Rows from block 5 of a small class-conditioned image flow-matching model, named by matrix and row number. Rows with one number belong to one channel. Each number is 128 + 32 x the weight over its row's rms, rounded and kept within 0 to 255. All counts start at 0. Numbers have three digits each. After the name is the row's rms in percent of the matrix's.
After each channel's rows are labels from the 100 images, of 14848 (inputs lightly noised), where the channel reaches its highest value: "strongest on" is what is common among them. Only what is clearly more common there than usual is listed. The data: retinal OCT scans (Kermany 2017). In brackets: how many of the 100.
# convs0: first 3x3 conv (model.mid.1.convs.0.weight, 128x128x3x3, standardized in use, each kernel summed), inputs 64-127
# convs1: second 3x3 conv (model.mid.1.convs.1.weight, 128x128x3x3, standardized in use, transposed, each kernel summed), outputs 64-127

convs0.60 151:145113165113144127129130123160167095128138157100129114108128127097148128143133158081156117144152164130146199151111141186115165146139175192178141145130175104137170150128164177152134228146195154
convs1.60 178:146095135087159122120147117147110087141132096209104151178074106128148177097179107139114121178062115093159138141089150127089134114160143113070134069150077191081112085117146092173127125142122128
strongest on: finding: choroidal neovascularization (65)

convs0.45 119:173165138151136126152057187135132161097161106112140126162159210124087125137156117068124130156159137136134163049146217169168118077086093145090102156128133117196098108100155157153111156113119107
convs1.45 067:091180103121086096099134159130079120044157126106174089102102143141115125163120089151124103117134135152162182093148181153141106150149094138144097107110108163141151122063188100120181151162126117
strongest on: finding: diabetic macular edema (29)

convs0.31 107:134079098172098070125132144163103058174156163122155122097159131127187089151132100081149123139192138193123144084116069136136151111108143113115138135120111101152102107124085100149150126127175120
convs1.31 073:114092131106176153117152077121095173121161100175126121140111149118100173130118125150121127138070147054051174171086169138123131130120138123139098127116133128079140142144161127131112086077104129
strongest on: finding: diabetic macular edema (50)

convs0.103 141:085131104149187147109079126144130097144131166091139114140083173149126139125132136073129116138144084091109097111119170133111111137069172126118145128085120136127122125093110132135090119102061073
convs1.103 137:084160107178152185172099123138131108124132164097080097104123118149158080171100200095117171077161176173143109139134131099174144140120134170128169158101149117165125158090131164086122144124155109
strongest on: finding: diabetic macular edema (32)

convs0.90 075:123101107125120117138115151114053104109085136132088118136124098124149131133116125136126100069128145164117211121175200146159215101146152160120136169145114097235169174189184141155175152103137105
convs1.90 077:128163134085158052123123113121059085105155103117101126131092153131129130152117056141112118103100141127149225107124164195100128098171130130130059112114043094117124117086148123172100113147114103
strongest on: finding: normal (83)

convs0.11 098:143196186091144154180117198153168134083114170104144047047073131103200159121166160159178119111119137110154147135182153177126130121103155092141143136130065126150136146167151098172168125132122146
convs1.11 089:152102112120114087075068169112191083131115123138101106134124097092196157148116081155153108141152140101138190094177157167175140081123061134141101068092092092151172182176107167143147144144182129
strongest on: finding: choroidal neovascularization (76)

convs0.118 086:124167074147123151126129134053100124151125127116130103096180198168108077096118166109098142073118147161143149084136146147125089171119135159161111144086144120142136138092143113150141146122097120
convs1.118 125:103137086131165131146109081183086114144093166156093100141097092186135176136158155098109162132110184122138174134109178136151175099158097167082121093099111148106097140144159132160104120122158115
strongest on: finding: normal (95)

convs0.124 076:085120068154067134121124125051151161132097076132174077151152161133100108115114129101150122092132113097141102088154155127137118177097108108142123140111160158112134137135088148138147107120044095
convs1.124 130:092119085148139154153109079179108133156079175142076109132125082190118162135142200088111175107131191158131117160109152086170184152132127174086163131101147146135104151152145148123093130111166105
strongest on: finding: normal (92)

convs0.10 136:122149179108143149143103176148148116099130153075082085090100137098194154130165131119127117152108135091116199103161193162154144126077173129173184099129131138150133149159146142159154142146114172
convs1.10 081:137129138119097131113122160139114046110138120120115130149134144101168142146108110140162110088190166167145164072178108107172131114122066144103097138106118124119176174107189173121142197117185102
strongest on: finding: choroidal neovascularization (76)

convs0.115 124:123133161085087146141108146113099115102141100100159136128136076093225102141079089133136119119103112155090018118170076097153143144104138152124092141119149071165168144129152092111131162111162115
convs1.115 071:094171090136201150169132133150079154152127118162097136154072159149162133163133131109088136150068149090155164142064199142114137109103125134112144130116086169102136112093176119164085111136109107
strongest on: finding: diabetic macular edema (47)

convs0.100 082:069160173098132153115133133140209180069146186083149101086090100124144171075101172201136142127093166149135089149130111106105144155135115177151105160124129072153175144122192065125163199137169143
convs1.100 073:153137098116129201112075103121178092180152117140077136164099087043165100102132156107149124186190140134175106199148085111139147148142163140135179108131104145136176175103102186168161177143167116
strongest on: finding: choroidal neovascularization (71)

convs0.62 107:125146172138187155136093130113106123131142096124094097159133189138173116203163149060128158132138146156068173103150183192180139128093155148163113112099142111179095112094113134154128121115142119
convs1.62 087:143113162104081147109130151104131077115142137106181107126124146072153123140091122159186102094178129139155116095210112082174109148136095124164122137122141116109202163067163119116172190130147136
strongest on: finding: diabetic macular edema (41)

convs0.127 096:105104157088128137148142154130123187112105127162159159185133137131184137130133145135142105072155090114129063163133132126122116122101135143132076133165131131094117150146147114128118148085113091
convs1.127 077:133118123174187134135111099129129169187108164100116131136079094153183128161145188121136127119157144145128083124127144092149099091160102141119050143119124108156092164194096163142143082124130152
strongest on: finding: diabetic macular edema (32)

convs0.17 094:104116150169163117129146177153132051087107133120098084077098092074112096122168081113126119126125130151094186116144152151137156139133175108108212133144108148200134170175086145139147128153130164
convs1.17 058:145072109147154139130120080164095052157153109157083149150103118129148138123134135121108130103185147193204078113122115104141155135130136162067156157127136164174129118108199160144104208136185113
strongest on: finding: choroidal neovascularization (86)

convs0.80 071:152107167127085119116102149049087161134057056126159158182122171091135058159117098128184081121159135117138142109120178186107080123065097092171074141156134092095143130159148173101159113128148121
convs1.80 088:147104100127189110117115146159123120185078159169069153140123109137136203153135143139137139100114172086154129158109136070125135104148055145099054103130100130120122173183151142154119114136170111
strongest on: finding: normal (82)

convs0.43 097:119117098174182161049127168126104090155105103128109124160081167095099121146168123078163085108156130128080106090115197177113104119107135101108137158136119120164115098089080148149131108122151099
convs1.43 083:128074127155101142150128088118121136129129157096148105086150096126147132156078147138125154122190146178147108135144084092199147183130118134169198197141203079185166132159143135100145165129156144
strongest on: finding: diabetic macular edema (35)

convs0.44 121:120144131169197135181140153114131100148144125113084132090125145157104106123146115116135138162122132079023114063116181168113107090111111124080145164088133112128089090096070121131139095138089099
convs1.44 093:137099152130088118130145131108109111082128153074175122105151130129145132133067112155144128108172125169142112097166073103179111173137093109171138182138169073166175134125137131095167181149135151
strongest on: finding: normal (79)

convs0.98 112:112125198083169124148176125084190106140155152084181131135091200078149176126127096195162066136075131115149097117112137176103130145107140155175096097091102125181160075121148078158112159126153144
convs1.98 098:121097099100080103099088147182186065137077119123067103130118061141161181128167140106146146160168142153157178132147153128149186091103101143070170076110132162103116179177108194145114157112182090
strongest on: finding: choroidal neovascularization (81)

convs0.63 121:161185157154147130134074162155119177081163133117115089126120170148117120115124142062106139136123173201120184096160204165217130133120161183111104140120109106196095130132154166145120130099160134
convs1.63 086:112179111107100119087106150102108097076176110114175087124093154079115100135104068147162083120167136133181169117191148154156102145157121140154090106101088138153185170043171147142168164139127116
strongest on: finding: diabetic macular edema (46)

convs0.111 076:108089099091054140062112122119086184167160046119121131152115136063098147134149117173118065127122174146164130132151117103162126132155149155107147129124117170121182148120165138145144111110082100
convs1.111 102:089183113204147152148098097145114183172089168104086121107162117188103118157118205076103157081161149183102097126075134151137141130098101142099148170128189142173071124179097167105071087105150111
strongest on: finding: normal (81)

convs0.38 112:136143128151183161125101140194139174105105147112081066137127109174130179140163184109150156132153107131110127161112118094099114107034155094105130082094054179088128127102129102114141118102087093
convs1.38 125:127146123180097134115091166114191142119090138095170125123168121117132100107123150121169110095199128187121079088165077124144104155105132136145139162123138125178154137177105163087159135134177142
strongest on: finding: diabetic macular edema (44)

convs0.8 107:126127117181150152118089153087112089151135130118096125130146138131097090139121102077107109144144112079076104075148194150132123128101165087120142136110141120126101112092097123128097101127087105
convs1.8 076:115087119162140183171152060119069149133198166119117106100119161146168086194081149116059182138141159123139111160138131079181123107149102139164162181127176070156123148088124133107121123121093137
strongest on: finding: normal (79)