From a checkpoint of a small class-conditioned image flow-matching model: norm groupnorm, activation gelu.
Rows from block 6 of a small class-conditioned image flow-matching model, named by matrix and row number. Each number is 500 + 40 x the weight over its row's rms, rounded and kept within 0 to 999. All counts start at 0. Numbers have three digits each.
After each channel's rows are labels from the 100 images, of 14848 (inputs lightly noised), where the channel reaches its highest value: "strongest on" is what is common among them. Only what is clearly more common there than usual is listed. The data: retinal OCT scans (Kermany 2017). In brackets: how many of the 100, against the usual share in percent.
# convs0: first 3x3 conv (model.decb.0.0.convs.0.weight, 128x256x3x3, standardized in use, each kernel summed), inputs 156-207

convs0.94:472438473490491507529492549482510456433497531460511567571530531466495541515544468489527466470576515501492405459454491517523604463474499440538511479464539502
strongest on: finding: choroidal neovascularization (77 vs 29.3)

convs0.18:505521522456536461518480492492520506579475500573547487532481550471481509443513514520506507526485573480428537499542540495528452485452465515435503475470509501
strongest on: finding: diabetic macular edema (54 vs 11.7)

convs0.121:519448529448421451539480523515574532545443534400499457478522507530495525486545487473470544528513569523465500503454510461527549454517398535506468503515415507
strongest on: finding: choroidal neovascularization (68 vs 29.3); finding: diabetic macular edema (30 vs 11.7)

convs0.70:514512532482450505456483490498450542452463516521459530570592471482517538524483501478487450456500479472452467514471473504482527487541543530531525565529424502
strongest on: finding: choroidal neovascularization (73 vs 29.3)

convs0.113:449485537483562494543510465521453534529511532477466515468512495538460447470503475520538455480475467528471532531476470504499491521462455480522538490606452524
strongest on: finding: diabetic macular edema (38 vs 11.7)

convs0.49:478453497417508574488473507432500461507447546504497464480488518529503487461505564468456514506512496508498462545521612496518530546551446512514499515512546571
strongest on: finding: choroidal neovascularization (62 vs 29.3)

convs0.28:481501455490537475517496515473550627548418484505477463515525553539510489465526543444517527494458530456441563573549504461566490469594461508516511480516491499
strongest on: finding: drusen (33 vs 7.4)

convs0.106:488486488510503463483444500381503515484520401505520501553543504536492538585540470494532438581510525491530436456467490486508475529491471463473527510562527521
strongest on: finding: choroidal neovascularization (100 vs 29.3)

convs0.38:522427482499465508573560550491541457462493461534476504507475522456465454508471514477468511518464525509436570542483532459496454465504449588485505505546491484
strongest on: finding: diabetic macular edema (35 vs 11.7)

convs0.77:526450522494492486466498515503492486491521515542533538576486487425472505483516491475508530580467539505467495468416455493484497470462474455470438435494521464
strongest on: finding: diabetic macular edema (58 vs 11.7)

convs0.29:497424512503540503516441504485561595519473513445495473482473564550518510499507542446497459504482564473528521513465550426522502463580486522525558467511452528
strongest on: finding: choroidal neovascularization (94 vs 29.3)

convs0.91:474481516537462576499449504482485503481530493537430510422501488564506482466481552492452478547537511518481488508519522425461501506493485503509467560530471482
strongest on: finding: choroidal neovascularization (99 vs 29.3)

convs0.85:536492458574491506490450543522553497479457456534516489532581566527464458493605557459484570517528481499509538546425531469508537536543436473481499615491505588
strongest on: finding: diabetic macular edema (43 vs 11.7)

convs0.58:493497543465540510500469485528489537498525495495522507403509517502503434528505462530511514483516561499489449464501514508561526536502513500487532553459499514
strongest on: finding: normal (86 vs 51.6)

convs0.73:542482454482432527566434512533587563545547547515531560562505565486441492576525531476486491567530510553523566474531527432484497520539405497442475523531564530
strongest on: finding: choroidal neovascularization (63 vs 29.3)

convs0.23:519510444523516530482462542480451479407478428486451531401511505475458454480488523524500517465476546484488539534577503466490490469567506525510472480431480575
strongest on: finding: diabetic macular edema (38 vs 11.7)

convs0.66:632530461499555535484454499511543495461471484564561506440476459520458514475586499498491427527563538505560568452507523521512496408512561438506510540456556488
strongest on: finding: diabetic macular edema (61 vs 11.7)

convs0.105:513505458494456495507361510511514491515506459616497483556492528512512524497577541405524549549517485502479554463450493526523501482462414512468538477520524524
strongest on: finding: choroidal neovascularization (64 vs 29.3)

convs0.120:517522471491518490513549498466496486466503492554516508515497546462518455474515384501535483552513546492474553461555537446459505527501527600452485439519592540
strongest on: finding: normal (98 vs 51.6)

convs0.48:425429480513553486548499508566538550567519510589472523574452536550536524480612509427525501557476458571525455426445513547459516514530483506482496443432517563
strongest on: finding: drusen (44 vs 7.4)

convs0.90:476465464499503542521464565547437569536550501486492518419481528544498504536463532455541558521508545514544542498485455498505463531527475459450461507569509546
strongest on: finding: normal (97 vs 51.6)

convs0.87:467447418495495512575557564519516461479477515453504576445439559517468475449488445414497497430524591497517501497409528492527527498493510444511542559523518560
strongest on: finding: diabetic macular edema (33 vs 11.7)

convs0.54:545473501507552477471541492506463501508467538528437494508408437503494467486532521498496466484460492534509497445446483512450518489451511493463453528465521479
strongest on: finding: normal (81 vs 51.6)

convs0.108:527457497499526485425553529493480479513534476542528521581516486463513525468544521471461439544544526530473401515488500463489479492430419518498449429476530513
strongest on: finding: diabetic macular edema (62 vs 11.7)

convs0.25:529493499537517532512460524445529512412460421455531542409489508497497451494426542510539490480535559491480533564483493426542490445523493459443551506540529578
strongest on: finding: normal (78 vs 51.6)

convs0.117:520492511529457506498515477503487538516476464541494466501451563539527471463512482492425502482530443482389487540554561424546507538564492518515513506495563492
strongest on: finding: diabetic macular edema (42 vs 11.7)

convs0.98:455519476455529471463496453499531528546481546512484501645529502521515524524565501504534425515495550523522573467486494480576566506459437510473566570526537530
strongest on: finding: diabetic macular edema (68 vs 11.7)

convs0.45:539462471472495538534471463430582586495460414528474463514476516582531544454527487472458517580469601456479505479474534544573549535538485537452468493455488465
strongest on: finding: choroidal neovascularization (65 vs 29.3)

convs0.123:545480469523592494435461531456555570473541558496542553543547487470490480419521529496501533495509550514489471503483455506517488454521452502515556443505485542
strongest on: finding: diabetic macular edema (61 vs 11.7)

convs0.100:399489523528417546453521536450462527541494451471522498519572540458461518481487498443512476533508467508443487499503501450576556499551463563558539444582482538
strongest on: finding: normal (95 vs 51.6)

convs0.26:541492480514457523423530535426515585458520483503533521516509526471489536519472462487490421521543532519490548481550584452497475414532477589459465410492552552
strongest on: finding: diabetic macular edema (42 vs 11.7)

convs0.10:482465510458505523482495511500560523454511436419499556354497524492495478516488499489544481437540512515483542514454503476569547469571525527543527472538549554
strongest on: finding: diabetic macular edema (60 vs 11.7)

convs0.103:529541532543509496452491471497534464478461580497555472571530530520466482466519477474436456542530504463420522471514550455524492511547511554493478505499569550
strongest on: finding: diabetic macular edema (65 vs 11.7)

convs0.107:553496501523517510526497532441516546443505467507529546471548533457503533488523482491503514488492515500492481487486515493565369508502497527549488483520503520
strongest on: finding: normal (79 vs 51.6)

convs0.43:529555484467455540542472508495513495553481423526494514447478496545445497490529515517479481464500519444553515484545507417467558568424500526492498514479445488
strongest on: finding: diabetic macular edema (62 vs 11.7)

convs0.2:521510495521475500487513463499494566481499468504466512513496521513501532525484487512485484461474504446513534533505504472544491486535535540425501513542507552
strongest on: finding: choroidal neovascularization (69 vs 29.3)

convs0.83:575527508506574457505488469533550555511545495528493509466494506505474478535558478542516497491519513525526506512492538497555500487538521540483515568462487572
strongest on: finding: diabetic macular edema (29 vs 11.7)

convs0.19:429493414482486566499470491532489516496507502468478486400504553542489458454497454476514531411549522479540491504471526518495471519533557516511570492513505583
strongest on: finding: choroidal neovascularization (63 vs 29.3)

convs0.12:581507467521415480523392451483553517568443513548473469511441485469483532440560531485491460579521536396531635473500513496542464499531486551504484493527530499
strongest on: finding: diabetic macular edema (63 vs 11.7)

convs0.84:460499539526495496457440563467442502496469546437438499372476545531507468496379444550484438489509464515489461499499546430487498484532483530554492548549519576
strongest on: finding: normal (88 vs 51.6)

convs0.68:418496524472553524458550476555481484512476510501481456506486498559549505468456486510534493480511614474512547518446528599532541453492512532548580451555445504
strongest on: finding: choroidal neovascularization (64 vs 29.3); finding: diabetic macular edema (30 vs 11.7)

convs0.63:472522527529441538528521474470488466521518562519522511529541477555508549515472523565492461470465485533478516457433472439427508457455443495522513517498440465
strongest on: finding: diabetic macular edema (52 vs 11.7)

convs0.53:519479516468464522407449483512535509524517502518405512474555567510486386516517459511473519450519518463496483546497532450453437494501492515480551560447550564
strongest on: finding: drusen (34 vs 7.4)

convs0.75:515483523494515462481446497546484449472454504469488468554509497503480525494507490501494425512463467485515484506511553490501540538488519479553490621522500570
strongest on: finding: diabetic macular edema (30 vs 11.7)

convs0.0:519413503493508494433454503497528532420480492530454462543495513531444526522537515474528502522505555474479454528488515511550554478511502534479509529503515480
strongest on: finding: drusen (57 vs 7.4)

convs0.8:527487472491460439539504520457545529518532471574493530647491531530480444520536512445462511490503528496485553465533537487514479490450485501449485443415544563
strongest on: finding: diabetic macular edema (56 vs 11.7)

convs0.15:494437484540477475522468550472475512459523421464537516506500509510527524484483463437565495459478500472489471510446501463550554457504490463504519519474451551
strongest on: finding: choroidal neovascularization (65 vs 29.3)