From a checkpoint of a small class-conditioned image flow-matching model.
Model: 3.01M parameters, 64-pixel images, norm groupnorm, activation gelu.
Rows from block 7 of a small class-conditioned image flow-matching model, named by matrix and row number. Rows with one number belong to one channel. Each number is 500 + 40 x the weight over its row's rms, rounded and kept within 0 to 999. All counts start at 0. Numbers have three digits each.
After each channel's rows are labels from the 100 images, of 14848 (inputs lightly noised), where the channel reaches its highest value: "patch colour" is the nearest of a few named colours to the mean colour under the peak. Only what is clearly more common there than usual is listed. The data: retinal OCT scans (Kermany 2017).
# convs0: first 3x3 conv (model.decb.0.1.convs.0.weight, 128x128x3x3, standardized in use, each kernel summed), inputs 0-127
# convs1: second 3x3 conv (model.decb.0.1.convs.1.weight, 128x128x3x3, standardized in use, transposed, each kernel summed), outputs 0-127

convs0.57:571517466506589443469480536494445497523488496547515557488516503475532493474548501394618522473506420494470490485435405518512505471458461466491499483519521537454493497475515526480580467578402542502371477512479520443494500508447478457520505522470522456514545436517515536566475463468515469539520467536509445554470484506504485475549507513529451513490528484484464412537555475454499487472536
convs1.57:449466501581515551492497494494507470486544418508420507450469471531481492530494463530388504496416540516492529512519564564427485517472520464441463500533455477512532551418508484569457540493585498520495519373571465454508500549559556485465469501561539470462503440476472458409483536530576517506479535500565522507544462449534473490488505472516534463465522464521494509510460504508493509483490
patch colour: grey

convs0.18:495592584526569480471513509468503526473490558490468526475426568497541516520429461455466471448530482500603437546506541502409500522481423560442487512543444494452516506462521520568516492560485551545461515521489516487486494490518496537473506502496495524498531474523530514411517532548544499532491554458421518447568492476484560546512463396479454478547462446535496557491479521452474507492559
convs1.18:454453467518474450492543549495514503447521527553463528551560438510501428505547477490529535493532498486349553460476484459489438470487521462532517476535566570563518511488507452506563486441512471530567481527526527543447504423479490454565476532504534501549509508524509533508536452529490479479532477484563534522437515417536465512506566537529524476391517467454500562499522440547500478553475
patch colour: grey

convs0.7:486541501505519627487501522512537544518522585476510601531564488529475526536522558569588584559508510424499405488527523515548555529465479555480526512349488484454496503502494547461535549511519456447493449455502546452517485535505516520540507486451557564493496530563519519486474473515466514471510544469526468481495517468513468571422485531489504559511535474503488504487489462493514471490494
convs1.7:500484494520530517534486497447446452469522543476522512577500520510473516520480549564496508433521459484489489525452501492421515489478451529463442450451529455419484488552521422544513554477507542454518489441505566456593505510490423497452537563549471542508460509537483421550498460469478543595568441565418460513471523524564551545509536500510532524503472565544495495519528475521515570551489
patch colour: grey

convs0.9:473528531500453549488516571480507533476543482483470561477501575576547549589554516591522632552486497509523542538549478535455540479599558474523532559363459489515476555502462496526504540485474479526504487555501483502524497463510587534512499537448530533454491485469499529495460501491506469478505498484506505455551523505466557429505487491465551438527469425536497521503561507499484534510497
convs1.9:533549464474508438551547520544542516480513526512565496580538442489533501505526548439499437518520473469451489526421487532573515549500443528508363469525472603464522535513485517518525478473526506476501475553538502502450511406511530418461518431468537540565418521516483536586577429470461488529531520507508468504520476548536517513460531484452471548507511512534508527513480491488493523460554
patch colour: grey

convs0.102:485492472500551468470510463508482499475537560499478419497436517501474479437525562533510462518549527421469460498444510478497550381585493456542472444469422456488511504469559502493555516538477523486524451453530503472543511507414505490509541503414512492532556391451501524551504491446485514524532528505412514560538482498467502516529523525509499511517360495529482503491522521481424507453521
convs1.102:413496577499491491512452517497528500541511531490491557556511570561512448418513492509585486483490514535447519477538456478512487605502525532540519483490499582571551498486482484576509483493554471520562531560528497496535453529511492505513441455472388446520501475438496527481497466526517399494470476500538483558522501507515443407462420477465538507540517468499502530507455427442500501514445
patch colour: grey

convs0.69:534492478556470418523535512556433563546514410533509527441524514495514464514466498524497467473429607507474456498423596534494532502503473482521515510505502469481489547483451432498560428437495511544560541512470441486421553512490550518444462447508520454454420440498516458488489468499451479477521508428567460571495512515458489577541503495518495508482514472449464503471436531542479504534507
convs1.69:459530527473492544504506552485527544563578495461471494522475502513527515505482510476523545508637437555464522526495431412497526497479492485522470535462463478529526486526542495486549538554494470600533467575421548496499448540497507455524500556481467537554558504552462478468455464510489502516560479551348509502483477543532504484492466526484522476555509569503532511505590465442523513479499
patch colour: white

convs0.127:504526533465513478579515589511560469466461458478444506446388492517468506463565546473456443446520502536488407478523485571460463528555568499482546495490487551471534508539512551534523489462520456539433459486524479467518457536509547486521523503518512511482526545488524507457493453431442548450592545548509520490591525528498553459488498510539530505570473535548487507568509446472527450485572
convs1.127:472486494477468491478520476500489534519565500478501500616493605509528505505515484545564501515545491476443577504499451501462500510477426509522441467480451504479556448447472462542554477514464467573589482549508484477463462492572473491496483517452444571499475535494444496538458532463561465529519509539434508486496442482560476440439424446489451472532494486478488537501527499423520548563403
patch colour: grey

convs0.32:531496468516545528523584473546456527486458530457551547531494459490435495526515491512536508515577506503481520499476497520442510516517536477493536469465510553491464506492502546534439392468541491459492498599498495536492499462522510512527528515489512555482488519479549504462535527495542504507526465482330480452496495356506516475448450518495552581457529440571571552481538516505481456469520
convs1.32:520463497508510470543517442575458507544456578531498544536544561495492515448461534524478499504460580486482484491503523511474538542524480531519551450484518563479483533445376496474515460501498487515491551516536405539475518425535520477547509447479487519451416513439567542473520575517543490465521518513527507490578497437576539463438527460509494591522465412478471502534475521502487442540470
patch colour: white

convs0.12:572498522447508541558459558485562503511540529505529552518589554546506466545585479571563561554467569488486501476527531467479572531473580569488521525553493484514507438515465529529471526545508490418487503496500529546523511504533521515485500498433518503485541600517495457489473515491421503482524545498460489514510556440531453498482520489528526512541407400585482490465540469441480476521495
convs1.12:501491458535554447469560479511471477533521462476509529497546467469505474443524493543485499447557499497421455504509420429554541461499502446431527427455542590453477414464515494460441446533486448492474411524468516541526449543497559522517479503519501467533489519456503546548555497507473506580449484437530470506504467452540508444485486581471480501513448548507575554536446539554483537462485
patch colour: grey

convs0.89:522571501481555501607529534493531529489515499462553490499530557471506522501565519473551489516497499494473529507500470568477547538510517522521452570515426463492529518500494536505553460514548504285486525514520496515548469460485528566530523494452484424484477576513505477495476446456509582505528543510401465498513546472478526515465509538470514519564505512505538536506506496437521442472498
convs1.89:552537518477536484526506492510500479477448467543532511567503529385418519467448518439454510539503516457509436508478492500522453486493436497533510482522563481426444542511529527508428498468479467427535446432600507510511485488514453433493456444497546530547536475500579525519580446486408517509444497527588443512435549550531514477493520499501507523453545500557442492454497513540482496512535
patch colour: grey

convs0.22:507601528536460492601553495505471508520578565474478557579519504565528549552493473510507633558446514475459531556530571502470582549451576464537535552458454484501467470457448570528471494488511479509473490494551479518520526516518498475480543470528552517460451534468526450512532542518458504523504512541470518512505463489509531449477508438573489497529465438537490498465435527498457520508549
convs1.22:515466504428598438524488593521526538457486487511525486422493513507500506458506552522498440519559459499478509519540486419505478551523489526555502472523512534525510481513491459490577451515575524481566494593500538564498476441530518492533448394462496522559477506483459535542548469425505499402512474527471504521480491531464441437458419498474500541472464527502499490476549450438566459511466
patch colour: white; grey

convs0.103:519503506436441525579580475510574549462496558505496492522530556517493517505552523542510488526506500551524521504489491525486454490597420532497527523518450493441564597544465552582485510544515488435485472482497550493535577469526525518468501488501476544512531529515504447546554462496403551482506522551481437479535545467548526490521482453474524505509468391482578488564543438489521455523536
convs1.103:453496501499483496442503440540539522486509451497492512518441493489492409558478483386489518489553544480487544491502485506562550537423546424507502509441543542461493483528484510489454481435509419497490553498533471505537463542502567555482537526504507537531437552500500517543507432533416467570445511475529540533425495533551456526501464571388469530517562478447489523510426459485478484484492
patch colour: grey

convs0.65:508559608471508563495589448513457482445434492461565533450501561530472501565424523580507566489509472525480439522472444520477458501426448495534540539527546534436488516434508512548554526493407472475503466505531527493443484534556467509495551519557498452486487534524498511499435520498579460601475544475488482506466462482501560501539483529530426453503525511540483501488472461484458510491500
convs1.65:546543649507511510503520537502517533564480455457499531509579484564495432480487518504468575584498488565580469457537490527511497535465511494488427476533483478543513529500506485416487485553531467513499486564489475497552493485577609532584520448493471456483544461480488536478503481460514526476492468587507575491531532508510441508522547462484528491463581508468494476547522522485538445470520
patch colour: grey

convs0.42:520525565471532528545608539514545530537539521475502563505550577518506532463484605565535583489488491494454488532494511457447526486522444488556513475471504506496512484508482520456459457570556415489553526473525477577481485405543485521586486455498523512493544555526503485541488455516465543466531427490549470486464502431538496508441507472485552553545526471482495537474409523547519466529536
convs1.42:500515474554423494527445496517518526490466477462413486491477507474520479518567450428545516478498496514494521505520499524524537507527536478436504448427482539470448450512520390497554518503498499549464461476404522458512477543476486508524522565520526556513580570571467434417497468500484508465486519461432417490508511506526471455453474517436476456484415513495587493514503470449475522398488
patch colour: grey

convs0.13:489539541483563524474492462504447484538459501560435506479477542511530546467551508569553485490474523480561538538465560502474510557542598584576484546533517511536516474517478544547515547511479508536531478535540511521374456479491485479446484473465518561488446457485488536465502504488447518480468572475467523513445425484483487495448439487559518492482391437552400483514546489485494512529523
convs1.13:555494495501522474490478544482488478474498519516514497467535537470502444415455496491469545470459481599536429485542521442550511515465515455534490459536546468464519503483547576510466485558486544464452551411434526449538524511501453509540491485490593436476572510576432437476512458531459397512525487554450490488480545458425461526539560468500529532503519524450536581447499478485534487486508
patch colour: grey