Rows from block 4 of a small class-conditioned image flow-matching model, named by matrix and row number. Rows with one number belong to one channel. Each number is 500 + 40 x the weight over its row's rms, rounded and kept within 0 to 999. All counts start at 0. Numbers have three digits each.
After each channel's rows are labels from the 100 images, of 14848 (inputs lightly noised), where the channel reaches its highest value: "top examples" is what is common among them; "place" is the part of the image that holds the peak. Only what is clearly more common there than usual is listed. The data: retinal OCT scans (Kermany 2017).
# convs0: first 3x3 conv (model.mid.0.convs.0.weight, 128x128x3x3, standardized in use, each kernel summed), inputs 64-127
# convs1: second 3x3 conv (model.mid.0.convs.1.weight, 128x128x3x3, standardized in use, transposed, each kernel summed), outputs 64-127

convs0.97:493513582544512496451554504504434496480485534461453533580636521499452599459522492562525490515449485530421575514512510493515434510498492480467486540492487390473575489533496543512543466544504504
convs1.97:473466454516528408517442491539535465513481525498502474548454420541547519454538504459467493547489544557580487524539523492566576521503582547447582485490549536550521505535517488496505530542537450
top examples: finding: diabetic macular edema
place: bottom right

convs0.109:480494565504528519557461578553612587479502574554532475490546551524553515492524448523526538560512450526446471519455551501498479472487502537462442497443461448551510537599459485504488462534446520
convs1.109:532441554496448545483477443535561440523495544489573511621540452472498528485496518478507545555527522463574446480569477429512592512510458533494540504517527554435529520419497493495505597524511450
top examples: finding: choroidal neovascularization
place: top right; middle right

convs0.108:454561510528365528467473489544521536501536547498510525509489465443539519470547508469499515531445538536530455515541480438506505609513611551497535535536489509548551521484528534586524489492473487
convs1.108:393546424556574491462574548530535529497434455532472447490524516538470551517563495540507548474496494437557568534448572596466508466532510488481496471479464521505486558526566536447500495424476448
top examples: finding: choroidal neovascularization
place: centre; bottom centre

convs0.51:480483469458457470507484508537506547470533446475453450453555500490484494517480568524477502525506513528479474535509464481522480536459399528556444538456530537492593478506493468473518477477541512
convs1.51:472559503527596546513521507522473506548546544548435485520438531565520522518562533484487519520474502486525535528482581586509497505545580507437506456506480569509472491463495512600479507534445542
top examples: finding: normal
place: bottom right

convs0.119:461551515480467514487461530562501593504537583488460468475506533525489594456546520474518540527437535525465448470475464459482455521543542493524515515491431529568564453492492440532497446516485500
convs1.119:503483452551498522496503454531453431561520451525502500513565544513452407500544545471452557464488547469477489508465526486505512453473449491464525519442553523474357507464375535463412452442455504
top examples: finding: normal
place: middle right

convs0.127:443563503453447479528491561506547589484465528449507478437497489523408535475497519552516529511504524528464483482468457507493546568446508527564563550487509574520590458545545489469506479535522478
convs1.127:517545509523572549514509492583535495588481531572478531561501523547510516485560564513498576495429537422516504519416507473446490431502461527479495452474486510412429504506437493468456488461464514
top examples: finding: normal
place: top right

convs0.11:505483467538479463502559419445491556463477497508507481458449486497457541433488510459522438511494537543586545499524526491539547599581602484519528544553526517605556514541609556556520525537543513
convs1.11:475454522508453461458458607538490494446474478481454511416476525455533580500430428514515527486504464472487592461494517598514481499488475504547516467489500474519543559564453549506470547556573511
top examples: finding: choroidal neovascularization
place: middle right

convs0.69:481527539557500488500445427499564477509514541441513528481587414551406548480497502458560462524500568509498546493554529503511503519574558538492636543509497518515537516502587561515515553552488463
convs1.69:483521549503527468504517505483552554536490527480508518546535471506557576467590530559509425525521429483535459451532523496468420509497510415494475509495446494539552475527531488499553494486476464
top examples: finding: diabetic macular edema
place: middle left

convs0.80:524466505537509411513561509546487532469516577587495469456571571534491553495504485501499496469470523526535513563493469524433507531556504493517548529546507497502536516591518470538543465484492543
convs1.80:492480499490501543496443468439502489506520511470560500535405516411512508523372465511568501488520491467536479486596517504524502505469555502550501461479464505530525548461549525496518549481526472
top examples: finding: diabetic macular edema
place: middle right